{"model": "text-conditioned image diffusion model", "tokenizer": "word", "text_encoder_mlp_ratio": 4, "text_encoder_fused_qkv": false, "text_encoder_qk_norm": true, "moe_every": 2, "max_steps": 5300}
Rows from block 3 of the denoiser of a small text-conditioned image diffusion model, named by matrix and row number. Rows with one number within an expert belong to one neuron, the router's apart. Each number is 50 + 15 x the weight over its row's rms, rounded and kept within 0 to 99. All counts start at 0.
After each expert's rows are labels from the 100 images, of 14976 (inputs lightly noised), where the router gives the expert most weight on average: "colour at peak" is the nearest of a few named colours to the mean colour under the peak. Only what is clearly more common there than usual is listed. The data: photos with spoken descriptions (Open Images, Localized Narratives). In brackets: how many of the 100.
# router: router (model.blocks.3.mlp.router.weight, 32x192), inputs 64-127
# up: expert up (model.blocks.3.mlp.up, 32x96x192), inputs 64-127
# down: expert down (model.blocks.3.mlp.down, 32x192x96, transposed), outputs 64-127

# expert 28
router.28:70 46 45 35 20 68 48 40 73 65 56 46 68 40 67 76 60 32 41 76 44 48 60 62 60 48 28 47 37 33 45 71 27 43 78 64 60 51 57 45 67 52 37 44 65 32 71 29 44 55 65 59 39 61 74 40 49 34 64 40 68 51 43 58
up.0:67 56 72 17 53 45 38 47 46 59 40 34 52 44 49 56 18 65 49 20 45 45 26 33 70 49 70 67 76 82 51 35 67 62 51 67 32 61 50 49 48 68 59 43 32 28 51 54 51 37 43 53 69 40 61 59 33 48 67 77 45 57 64 58
down.0:61 28 58 56 47 56 26 59 49 20 64 29 63 46 75 63 53 77 37 50 58 39 40 47 56 54 48 26 36 32 28 61 71 81 48 85 36 70 41 62 47 22 52 48 63 47 40 51 48 66 68 82 43 58 57 49 30 27 62 53 51 56 27 73
up.1:63 65 60 28 33 82 83 61 79 52 48 33 60 44 70 57 30 63 53 51 45 53 51 45 48 47 50 55 70 36 69 67 35 35 78 55 41 41 70 47 60 51 56 44 60 40 56 37 58 36 47 27 60 41 87 37 32 41 67 57 57 72 46 50
down.1:76 44 24 57 71 32 44 56 48 38 69 55 69 74 76 50 69 45 45 41 28 26 45 64 45 61 48 40 48 78 42 82 42 61 60 58 41 60 57 64 53 38 55 75 30 67 31 49 64 41 44 40 56 49 66 55 53 45 04 64 44 68 32 33
up.2:64 34 99 44 47 61 93 48 88 39 33 34 71 45 48 55 42 36 37 44 56 78 67 62 50 51 58 72 70 33 33 52 45 25 66 78 53 20 76 45 68 72 46 22 60 63 46 44 35 70 68 46 61 39 75 48 49 37 85 56 47 49 72 56
down.2:65 35 31 63 49 42 39 54 52 72 27 46 41 45 93 79 76 28 50 58 30 33 59 46 62 43 47 63 42 48 46 57 58 81 41 99 42 43 50 43 59 64 72 58 63 60 54 49 48 37 31 37 30 56 46 29 60 16 32 37 69 44 31 60
up.3:57 56 73 41 27 44 59 45 66 61 34 41 38 61 32 33 19 70 64 53 45 48 41 63 33 44 37 51 62 70 53 69 53 74 39 25 58 44 52 51 19 52 35 35 37 31 68 73 36 18 35 41 55 46 21 45 32 70 57 53 47 47 59 76
down.3:32 40 58 79 49 62 49 54 40 44 54 59 40 42 75 41 56 72 30 57 58 43 57 55 57 56 71 33 27 62 51 35 86 72 29 56 60 51 32 49 54 50 64 54 58 50 51 65 44 46 55 51 77 41 61 46 51 43 49 43 30 15 11 39
up.4:47 59 83 29 51 59 81 69 56 46 51 60 68 30 68 49 25 71 59 66 53 43 51 59 53 48 35 36 59 66 52 62 72 46 19 75 52 40 49 53 74 65 27 68 47 40 48 30 47 36 42 48 34 54 71 66 76 36 85 56 57 64 51 75
down.4:79 11 43 54 53 51 28 38 35 59 47 58 64 66 58 70 71 58 34 51 39 43 55 60 57 46 56 45 43 52 37 70 43 66 49 58 15 58 74 63 65 23 74 74 45 81 25 29 52 45 52 42 53 66 79 53 45 61 21 52 54 35 24 45
colour at peak: red (28)

# expert 14
router.14:17 25 55 58 39 51 27 65 23 52 47 64 42 64 30 42 58 58 42 74 58 44 38 54 49 38 45 31 55 60 50 60 55 48 66 47 52 39 72 74 58 62 26 70 38 73 39 47 33 38 42 29 33 78 44 61 43 51 24 50 19 65 48 38
up.0:55 60 55 50 53 57 49 39 51 58 47 37 14 55 48 42 62 37 43 54 59 40 58 26 44 55 25 52 75 62 82 94 42 40 93 56 58 72 59 59 47 45 36 42 61 50 50 51 42 34 78 48 51 32 32 56 34 44 55 41 32 18 52 56
down.0:75 31 39 52 58 62 66 44 41 55 58 43 57 23 74 66 53 30 28 62 32 45 61 47 63 51 31 26 47 40 40 80 50 51 38 67 40 45 41 19 65 37 30 39 60 43 77 62 61 77 39 45 50 45 53 47 53 48 49 45 56 44 65 54
up.1:86 50 34 50 38 55 56 37 58 50 42 39 43 47 37 66 50 47 51 79 52 49 49 29 33 85 41 44 69 57 83 77 38 25 67 57 38 47 53 59 56 40 28 50 52 17 85 30 48 44 81 35 65 26 40 44 44 46 54 35 58 35 27 53
down.1:48 57 52 37 58 37 82 41 51 47 49 23 39 34 74 77 63 48 51 63 38 21 55 41 65 34 23 67 47 68 44 64 60 62 39 58 44 34 51 44 62 51 45 40 52 34 72 37 71 64 44 54 84 68 49 59 60 58 35 69 59 43 36 40
up.2:46 58 58 39 38 36 45 53 63 35 82 24 69 03 68 66 26 71 46 44 25 59 25 53 56 32 64 03 68 31 39 37 53 46 51 62 31 64 33 11 38 38 61 47 61 24 61 49 37 48 39 80 74 49 42 35 45 71 42 54 55 69 74 59
down.2:65 69 53 49 65 22 73 56 57 60 72 40 22 33 66 97 20 47 44 40 32 44 66 49 59 35 52 22 67 69 68 46 51 67 47 23 46 80 50 47 13 51 55 54 32 43 52 42 32 38 42 59 55 61 44 55 38 15 62 58 65 42 56 56
up.3:60 34 55 55 63 53 49 34 61 24 75 22 52 11 60 63 37 37 63 35 17 69 64 66 66 67 51 26 54 50 56 32 31 30 61 81 28 37 42 20 37 50 62 31 50 40 56 61 58 47 48 76 57 52 55 51 48 71 55 89 45 47 51 39
down.3:48 48 35 74 77 18 51 54 31 34 23 41 42 28 49 58 67 56 37 65 47 53 67 95 72 50 28 47 53 36 49 55 34 43 73 45 53 33 72 55 42 41 56 39 47 61 36 50 47 54 55 55 39 31 81 66 48 45 16 64 70 61 60 54
up.4:81 71 63 26 55 52 43 50 68 55 71 21 59 16 67 53 51 59 64 43 00 73 70 60 61 47 42 20 51 36 63 51 50 51 51 62 64 58 38 15 39 70 66 37 74 35 73 56 50 35 44 56 57 20 49 33 51 65 42 53 46 61 49 82
down.4:66 45 35 64 45 50 45 67 43 56 47 72 61 48 41 35 67 14 53 68 63 67 52 62 72 53 63 61 53 72 53 44 33 63 37 64 52 54 35 61 47 51 30 48 36 38 54 85 20 40 49 51 28 29 53 39 57 47 57 61 47 75 49 35
colour at peak: white (38)

# expert 1
router.1:43 49 49 45 60 64 37 66 38 47 30 75 65 65 42 28 57 64 55 51 24 49 49 53 32 43 60 37 65 50 35 66 56 39 35 78 71 10 58 49 42 77 44 47 17 64 42 60 47 49 39 42 49 67 54 59 54 68 38 60 15 56 46 25
up.0:72 78 50 38 34 49 61 26 72 48 55 43 51 49 41 73 87 47 33 25 44 53 45 57 72 48 56 57 60 55 43 32 41 47 71 63 20 42 50 28 45 66 63 17 56 37 56 67 42 33 17 71 74 55 35 40 48 56 31 51 72 30 35 39
down.0:52 33 47 69 78 50 48 58 38 14 48 33 48 24 48 65 38 63 52 46 43 67 46 43 55 54 48 21 29 34 37 36 37 65 61 78 11 40 48 25 10 44 44 39 64 24 55 38 59 30 35 66 49 41 78 56 60 48 43 73 64 63 54 47
up.1:48 45 20 43 55 46 44 43 65 71 31 43 54 53 54 45 56 43 72 66 56 40 28 56 40 62 51 59 61 59 55 31 74 53 33 76 41 56 53 41 47 53 39 53 51 62 33 53 70 43 58 63 52 36 45 43 45 69 67 67 57 59 43 42
down.1:39 83 43 86 55 63 29 36 55 38 43 32 58 61 38 58 73 38 66 58 43 41 89 44 39 44 54 52 45 45 41 45 58 56 17 65 60 36 28 58 35 59 46 76 25 58 71 52 25 45 73 59 69 53 62 43 46 54 93 46 70 50 39 47
up.2:54 51 54 67 59 30 20 40 44 41 57 57 59 53 38 73 73 49 62 09 38 51 53 72 67 46 42 52 42 46 33 42 58 35 75 56 42 35 43 40 21 64 66 43 32 42 28 61 59 30 30 70 67 57 46 69 52 77 81 81 49 59 37 53
down.2:57 57 63 48 37 47 64 57 41 35 51 32 35 57 72 77 50 79 57 65 33 47 59 67 64 49 45 63 29 63 33 46 48 63 31 72 58 32 39 46 35 64 44 49 73 53 91 50 64 65 28 48 64 36 53 60 43 75 14 27 63 59 49 84
up.3:53 75 45 65 24 23 22 53 50 66 55 68 54 62 67 52 47 40 66 62 38 66 56 54 35 35 49 43 31 52 26 35 40 52 43 43 63 50 62 30 39 48 51 64 34 36 47 26 29 58 58 51 63 52 55 53 48 88 61 60 70 34 60 46
down.3:34 58 67 27 26 69 62 38 50 56 57 36 53 08 64 55 31 32 48 34 59 79 31 46 57 62 58 32 56 24 66 64 70 42 31 34 19 63 54 26 66 53 39 33 76 74 65 53 71 68 48 30 25 07 55 35 52 64 50 41 28 44 74 30
up.4:54 48 46 61 25 46 78 66 69 37 57 33 50 37 69 50 55 74 76 70 47 85 51 60 42 75 36 50 31 54 25 53 60 61 33 56 82 47 44 46 68 62 28 53 46 31 72 49 43 52 54 43 67 28 47 24 43 29 48 65 56 40 86 64
down.4:21 61 13 49 50 53 44 67 88 58 41 82 26 86 66 59 77 30 35 63 69 57 45 41 37 55 33 66 48 38 47 65 61 42 33 89 46 40 61 54 54 52 46 58 65 37 51 73 39 53 57 27 51 70 49 50 51 51 44 39 46 41 38 32
colour at peak: white (27)

# expert 25
router.25:29 26 68 49 43 75 35 73 47 46 59 54 41 67 43 22 62 64 43 77 77 42 37 45 33 39 52 74 66 53 46 86 55 67 58 56 55 47 48 59 52 67 40 71 28 60 41 55 48 53 49 41 48 63 48 60 26 55 58 52 15 52 54 21
up.0:63 35 61 52 29 45 91 66 49 40 43 45 58 36 52 43 73 51 34 64 49 20 42 50 48 62 40 41 48 51 52 61 26 35 68 59 37 48 40 34 33 42 30 48 53 51 74 46 30 40 64 28 29 32 58 61 49 50 30 43 47 68 42 52
down.0:69 58 68 53 26 20 42 84 77 33 59 49 58 34 25 68 48 50 32 61 45 69 69 62 35 58 53 64 55 61 45 42 50 79 71 42 47 40 40 47 44 47 61 55 72 62 59 52 65 51 46 51 49 35 42 57 61 51 30 33 73 36 49 67
up.1:55 42 54 38 45 23 40 45 59 43 68 33 54 16 52 57 31 64 59 59 05 58 35 46 54 68 50 23 50 55 57 34 44 46 36 47 45 54 49 05 26 62 69 53 58 55 55 37 68 63 59 55 64 46 52 47 53 69 62 72 57 49 81 66
down.1:54 71 60 44 39 68 55 71 47 35 34 51 41 53 49 46 48 48 55 84 63 32 22 08 55 41 15 24 65 35 41 77 43 37 57 53 42 50 40 76 23 33 45 35 66 52 50 58 61 66 43 61 06 35 38 31 53 56 42 41 64 63 78 51
up.2:50 30 59 42 37 45 84 16 65 63 42 28 44 58 36 79 58 44 41 34 44 60 82 39 25 49 59 53 71 57 76 62 44 33 52 68 73 56 55 59 66 57 48 65 61 57 45 62 50 52 50 34 59 48 51 36 24 46 66 33 51 40 65 60
down.2:78 46 50 65 40 51 50 37 34 68 54 70 22 42 83 45 52 60 63 81 39 60 40 79 47 34 72 60 25 51 43 60 61 53 26 73 71 66 47 34 60 67 29 38 51 34 46 35 51 58 38 42 55 61 39 40 51 80 63 18 74 28 73 50
up.3:63 67 64 57 35 63 24 56 63 41 51 35 70 21 58 74 42 49 78 42 14 57 50 35 57 62 27 41 44 58 61 48 19 49 43 58 64 49 36 13 30 35 44 51 59 45 72 27 61 44 56 69 50 39 54 50 55 62 66 69 53 75 62 81
down.3:75 77 64 43 61 64 46 36 41 66 74 79 59 15 48 36 47 39 57 81 83 55 53 45 60 61 46 49 25 37 60 31 58 43 57 32 45 37 26 45 60 24 55 26 25 43 42 65 54 30 74 48 16 50 75 63 58 49 43 64 76 52 70 42
up.4:55 68 55 37 51 68 42 45 71 60 39 27 82 61 25 31 71 70 58 44 45 69 42 45 48 22 49 58 64 68 44 43 44 90 63 29 33 48 58 48 29 72 35 60 37 44 56 46 47 38 62 42 43 26 51 18 51 60 58 68 38 61 75 75
down.4:17 57 79 60 51 71 65 29 68 54 81 37 93 41 86 53 47 55 35 43 15 71 71 51 22 31 67 46 51 73 57 54 34 46 42 15 73 45 55 28 68 68 37 59 45 57 47 42 25 65 31 67 42 57 50 41 35 50 49 52 51 52 23 50
colour at peak: white (57)

# expert 19
router.19:27 41 43 64 40 53 37 59 31 66 77 73 55 57 33 48 58 48 38 70 74 42 29 49 29 39 50 46 60 70 51 81 63 49 40 42 70 53 57 99 42 74 24 61 34 61 29 67 41 57 39 62 18 52 31 60 41 69 37 50 29 64 48 23
up.0:44 34 64 38 52 38 59 34 69 57 34 27 67 52 45 46 64 21 52 76 49 44 49 66 30 66 66 53 47 47 53 61 44 56 30 46 71 29 57 49 45 85 19 69 38 90 48 47 41 39 51 55 63 44 45 81 78 67 49 51 59 79 39 65
down.0:70 38 70 65 41 59 47 59 64 55 56 06 47 65 34 53 52 68 42 35 34 63 29 32 40 24 69 53 60 80 62 57 37 62 26 26 40 46 60 34 29 47 35 71 27 53 69 67 40 49 15 57 25 50 43 32 57 51 34 38 36 30 62 53
up.1:55 65 85 60 69 50 58 46 63 46 56 54 42 41 59 04 81 23 14 46 46 65 66 51 42 48 50 35 46 34 46 90 43 36 37 84 56 45 79 44 62 51 67 34 63 50 56 60 42 60 60 22 55 43 68 63 68 76 72 64 68 34 47 73
down.1:63 46 33 23 74 36 50 25 58 71 59 67 51 71 56 34 63 42 62 73 41 18 61 44 60 55 35 67 61 46 68 49 43 50 54 55 68 42 53 54 43 48 54 60 44 43 71 17 31 87 44 52 44 56 56 63 58 33 56 30 47 56 45 36
up.2:34 45 64 31 59 54 68 14 87 68 65 28 37 26 61 63 46 41 52 26 19 51 49 52 65 55 49 41 57 60 51 37 60 28 47 59 48 48 55 10 49 42 48 59 42 55 55 39 64 30 60 65 53 56 26 55 37 79 47 66 21 39 63 47
down.2:44 44 73 53 66 51 49 41 55 68 47 27 66 20 29 45 40 65 58 47 56 55 36 22 43 57 50 32 38 81 60 49 38 32 49 63 52 56 34 37 47 68 39 29 17 18 31 42 55 44 74 72 66 38 60 33 46 55 65 51 46 40 40 47
up.3:76 58 56 36 62 55 52 42 64 74 53 36 66 17 69 66 25 27 50 53 05 57 48 40 49 58 50 30 37 38 44 51 24 31 58 63 53 42 21 14 42 55 66 29 58 51 55 29 64 40 68 77 60 43 58 39 35 69 74 42 51 46 40 48
down.3:36 34 65 54 59 49 50 54 64 59 49 47 34 47 54 65 53 53 43 52 37 79 83 52 45 56 51 41 54 23 49 45 47 68 71 40 69 69 53 66 66 42 56 38 27 61 79 50 50 30 39 54 50 54 62 34 32 60 55 50 62 44 32 06
up.4:45 53 90 42 41 49 69 27 71 44 68 38 61 21 37 56 59 36 53 41 03 65 52 56 68 57 49 15 45 50 60 32 31 36 54 63 43 62 44 21 61 50 57 60 38 35 65 47 40 65 52 64 52 32 53 73 51 56 54 52 47 62 43 73
down.4:37 37 56 50 48 28 49 30 61 44 45 45 64 13 43 41 46 53 61 65 61 31 45 56 49 58 41 74 09 56 58 56 43 57 44 74 53 66 36 48 23 60 57 39 37 61 19 36 46 63 70 59 64 48 55 22 32 41 64 60 49 80 12 56
colour at peak: white (26)

# expert 24
router.24:57 36 54 58 34 57 30 59 29 60 49 62 63 93 37 50 64 46 40 67 63 57 33 65 45 30 45 43 72 56 58 69 65 47 63 39 56 18 45 73 80 53 42 50 37 80 45 64 40 55 47 33 31 81 42 51 47 32 33 37 19 49 52 19
up.0:40 26 39 42 57 76 43 50 51 41 44 60 17 49 48 40 33 95 45 37 46 42 39 57 25 49 48 64 52 30 30 41 38 64 63 64 72 65 39 40 46 52 42 55 59 52 47 47 48 10 39 40 35 39 37 31 57 61 30 65 30 45 33 34
down.0:46 40 23 57 39 77 42 29 38 48 25 37 46 37 32 66 39 49 55 41 64 52 39 67 63 58 58 34 76 62 56 45 60 26 96 34 63 63 59 48 63 40 59 44 57 64 61 42 49 58 30 41 55 54 64 77 79 49 43 65 36 56 38 46
up.1:73 63 65 18 25 58 46 68 49 26 60 19 36 24 73 54 36 59 60 49 24 58 52 78 68 61 47 13 55 48 26 52 49 40 40 61 47 48 37 15 49 71 37 52 51 32 65 48 63 31 65 35 66 38 74 55 49 65 66 60 45 84 55 87
down.1:68 46 57 56 48 38 44 37 85 68 62 68 37 52 57 52 65 71 64 42 19 71 18 73 56 57 51 35 65 54 53 31 43 54 41 40 66 72 26 52 32 22 63 44 42 50 62 70 57 59 46 33 61 50 59 63 64 51 74 31 39 59 43 80
up.2:51 37 66 32 35 74 73 43 60 54 57 42 56 31 18 72 60 48 34 57 22 38 57 37 62 57 47 41 48 71 40 55 34 67 54 52 53 67 14 29 56 45 23 65 48 59 58 62 43 64 49 22 33 35 45 55 43 48 55 57 51 36 30 70
down.2:52 36 64 72 39 44 33 35 61 48 60 14 39 60 35 65 39 45 60 53 42 39 23 70 30 39 57 40 38 53 36 54 42 49 27 58 59 68 76 63 48 59 54 45 45 27 41 74 58 66 28 52 71 57 54 78 57 35 36 61 47 58 44 64
up.3:61 61 70 31 37 61 41 46 60 37 61 35 41 20 87 57 50 61 53 58 24 67 41 67 64 69 75 32 60 47 34 34 37 27 49 52 46 57 24 15 39 57 43 53 68 46 82 36 64 36 62 63 63 03 45 53 57 66 63 65 52 68 38 77
down.3:46 59 50 70 47 32 23 64 66 55 37 11 47 43 78 56 80 47 65 35 30 64 51 66 26 54 38 24 60 61 46 84 59 57 51 61 53 32 30 41 45 46 56 37 14 36 59 70 41 34 43 46 32 41 45 50 59 44 48 54 55 59 51 57
up.4:78 44 48 18 36 61 27 66 63 50 39 40 67 38 43 34 65 71 61 32 38 58 37 55 22 35 63 46 54 70 20 45 40 67 30 76 53 50 44 47 36 53 29 48 45 63 57 44 77 23 39 46 64 27 41 37 67 63 42 83 25 62 44 60
down.4:29 53 35 61 42 43 36 55 64 46 54 53 38 75 28 78 70 49 23 52 42 29 56 32 59 07 50 68 53 42 44 52 42 62 52 36 44 49 76 35 78 44 55 35 43 51 44 56 43 84 31 60 45 69 54 55 34 48 45 43 48 38 34 31
colour at peak: grey (62)

# expert 15
router.15:45 34 26 53 31 65 50 44 49 42 75 86 49 46 23 41 55 55 33 68 66 37 36 49 45 36 44 42 65 56 50 62 69 49 65 58 53 19 67 58 44 67 28 53 31 66 51 59 37 39 42 47 43 66 18 52 42 44 21 57 22 48 44 34
up.0:47 29 69 26 47 54 35 30 55 49 54 58 54 32 66 40 64 62 56 34 47 63 83 60 26 63 40 34 45 50 17 60 60 53 45 77 31 73 24 46 51 59 55 51 34 83 46 69 73 31 53 37 65 71 56 57 54 56 48 54 38 54 38 47
down.0:48 53 40 53 73 75 55 64 26 66 41 61 85 64 52 54 42 73 47 51 65 33 40 46 90 46 50 47 29 65 50 59 38 67 40 29 20 34 62 51 57 78 42 19 62 33 22 59 29 59 29 53 43 38 45 71 65 50 41 60 56 35 56 60
up.1:60 61 79 62 54 58 45 58 51 35 54 32 54 15 62 45 58 61 47 42 24 52 69 70 57 60 70 15 45 45 47 52 33 59 30 46 58 42 45 30 32 73 55 70 58 39 60 46 47 23 58 46 43 27 65 45 63 66 68 65 66 68 34 75
down.1:85 52 26 45 46 50 31 34 68 34 60 44 78 25 72 48 66 17 44 44 44 44 39 31 56 64 63 38 41 27 44 58 48 35 49 47 48 63 41 32 53 48 52 87 51 64 78 53 56 53 55 28 45 54 46 54 59 53 56 12 33 56 54 62
up.2:58 40 38 37 31 60 56 61 57 40 58 43 32 39 81 57 42 60 54 83 42 78 62 85 48 76 42 25 49 38 17 32 42 43 52 59 45 42 47 30 60 64 44 39 61 54 73 64 45 57 52 46 50 00 26 39 49 36 40 60 63 52 44 50
down.2:37 33 17 65 59 62 37 61 69 58 52 72 23 70 45 42 62 62 50 54 52 40 45 43 32 50 42 46 66 52 45 84 64 58 45 75 43 31 40 43 61 30 29 65 27 43 47 66 51 69 45 55 41 66 21 54 50 43 27 47 58 23 60 38
up.3:58 44 60 11 65 88 11 47 38 25 44 54 36 42 46 51 35 58 68 55 44 63 58 68 48 66 51 44 48 46 19 52 39 42 31 75 24 43 37 56 59 57 73 46 52 64 56 39 61 34 63 40 45 49 49 35 50 67 42 82 38 43 66 52
down.3:25 70 41 39 77 49 42 57 43 56 68 89 57 77 40 45 61 69 46 47 72 29 64 46 57 35 43 66 42 71 59 35 70 51 45 27 34 54 49 52 57 43 38 26 58 48 36 51 22 75 52 52 31 57 42 50 56 55 39 53 57 49 31 49
up.4:62 53 58 19 39 53 18 43 44 35 52 37 60 49 54 61 41 66 49 47 49 58 70 81 41 63 57 16 34 43 05 30 48 46 31 55 63 41 47 49 28 82 41 57 31 31 62 41 48 43 41 60 50 18 51 37 25 81 78 65 65 69 39 59
down.4:35 41 47 85 51 32 42 72 47 39 58 69 31 53 49 47 59 58 39 79 37 47 39 35 47 36 57 67 29 50 41 45 17 57 64 55 34 33 51 39 49 23 29 65 39 56 59 60 37 58 44 63 45 51 53 73 66 52 49 43 49 33 68 52
colour at peak: white (26)

# expert 31
router.31:42 44 75 51 60 50 55 56 53 17 60 60 37 29 44 25 71 62 47 54 42 44 69 45 67 69 45 36 23 41 49 54 32 37 75 51 56 58 33 37 53 27 50 46 81 58 66 51 52 55 51 65 33 44 70 56 51 62 47 45 70 37 77 56
up.0:61 66 74 35 42 45 68 61 22 51 43 52 46 56 58 49 58 32 51 61 60 69 65 54 73 55 38 67 47 33 44 42 53 58 69 82 46 54 54 51 46 39 99 28 73 37 60 64 32 35 22 70 34 68 84 63 35 56 36 53 55 51 64 49
down.0:51 66 41 28 38 62 52 43 68 61 40 52 62 51 65 50 51 40 58 30 46 43 63 73 38 34 67 55 60 67 53 62 65 51 35 39 78 58 44 54 43 63 36 43 47 71 50 37 47 38 59 40 81 26 35 32 37 57 82 67 66 83 34 60
up.1:53 55 66 23 42 53 73 60 63 49 27 47 70 57 22 47 15 79 40 07 49 44 49 54 40 34 50 56 42 37 52 29 44 82 29 77 51 36 46 49 54 47 90 70 49 41 54 49 58 24 43 46 58 49 46 07 44 63 35 64 19 77 67 39
down.1:31 40 65 63 74 52 71 24 48 34 30 78 27 39 49 50 59 76 65 74 38 40 29 65 08 58 28 71 38 59 56 57 23 49 44 48 28 51 39 33 62 46 51 62 50 32 29 26 44 56 54 49 50 50 74 26 61 70 56 25 28 35 47 41
up.2:38 34 70 44 45 50 76 62 67 31 37 55 76 63 37 61 48 55 32 82 57 49 69 39 27 52 58 52 38 32 14 48 18 58 21 60 60 29 58 51 59 58 51 75 62 13 66 22 44 44 86 27 64 39 48 22 64 53 51 35 67 61 68 67
down.2:09 48 54 39 71 61 45 51 47 48 46 50 44 53 44 37 78 47 56 57 68 35 62 22 51 64 30 53 51 35 48 55 51 49 93 57 55 55 55 24 48 11 31 73 71 64 18 45 30 67 72 53 50 47 78 36 55 39 44 39 55 32 43 38
up.3:66 44 38 80 54 20 26 38 37 52 61 43 72 54 38 60 48 35 36 47 49 24 36 35 60 43 61 52 57 58 57 49 42 72 70 29 44 58 43 55 33 59 18 47 55 52 41 56 44 69 62 62 38 60 29 48 45 65 47 52 39 47 31 44
down.3:77 47 37 51 58 50 38 66 37 77 53 37 44 63 37 67 46 43 39 41 65 38 27 53 84 42 47 53 72 26 55 35 75 64 71 33 51 68 48 50 40 51 46 57 23 24 62 56 75 47 33 45 54 39 39 52 22 41 50 71 48 56 49 69
up.4:42 52 26 49 56 44 36 28 36 62 41 51 92 64 38 40 46 41 37 41 66 31 61 39 55 56 57 65 68 64 34 54 57 65 49 54 43 31 46 74 38 48 57 61 30 67 34 31 19 65 70 45 54 65 37 78 47 74 76 43 57 52 33 31
down.4:70 42 69 71 44 36 72 67 20 49 74 59 40 55 62 60 38 47 20 53 62 38 37 35 44 42 52 60 36 46 65 37 40 31 94 36 45 39 50 56 51 40 57 08 36 38 73 51 42 44 61 69 31 27 57 58 58 42 03 45 29 44 57 25
colour at peak: grey (82)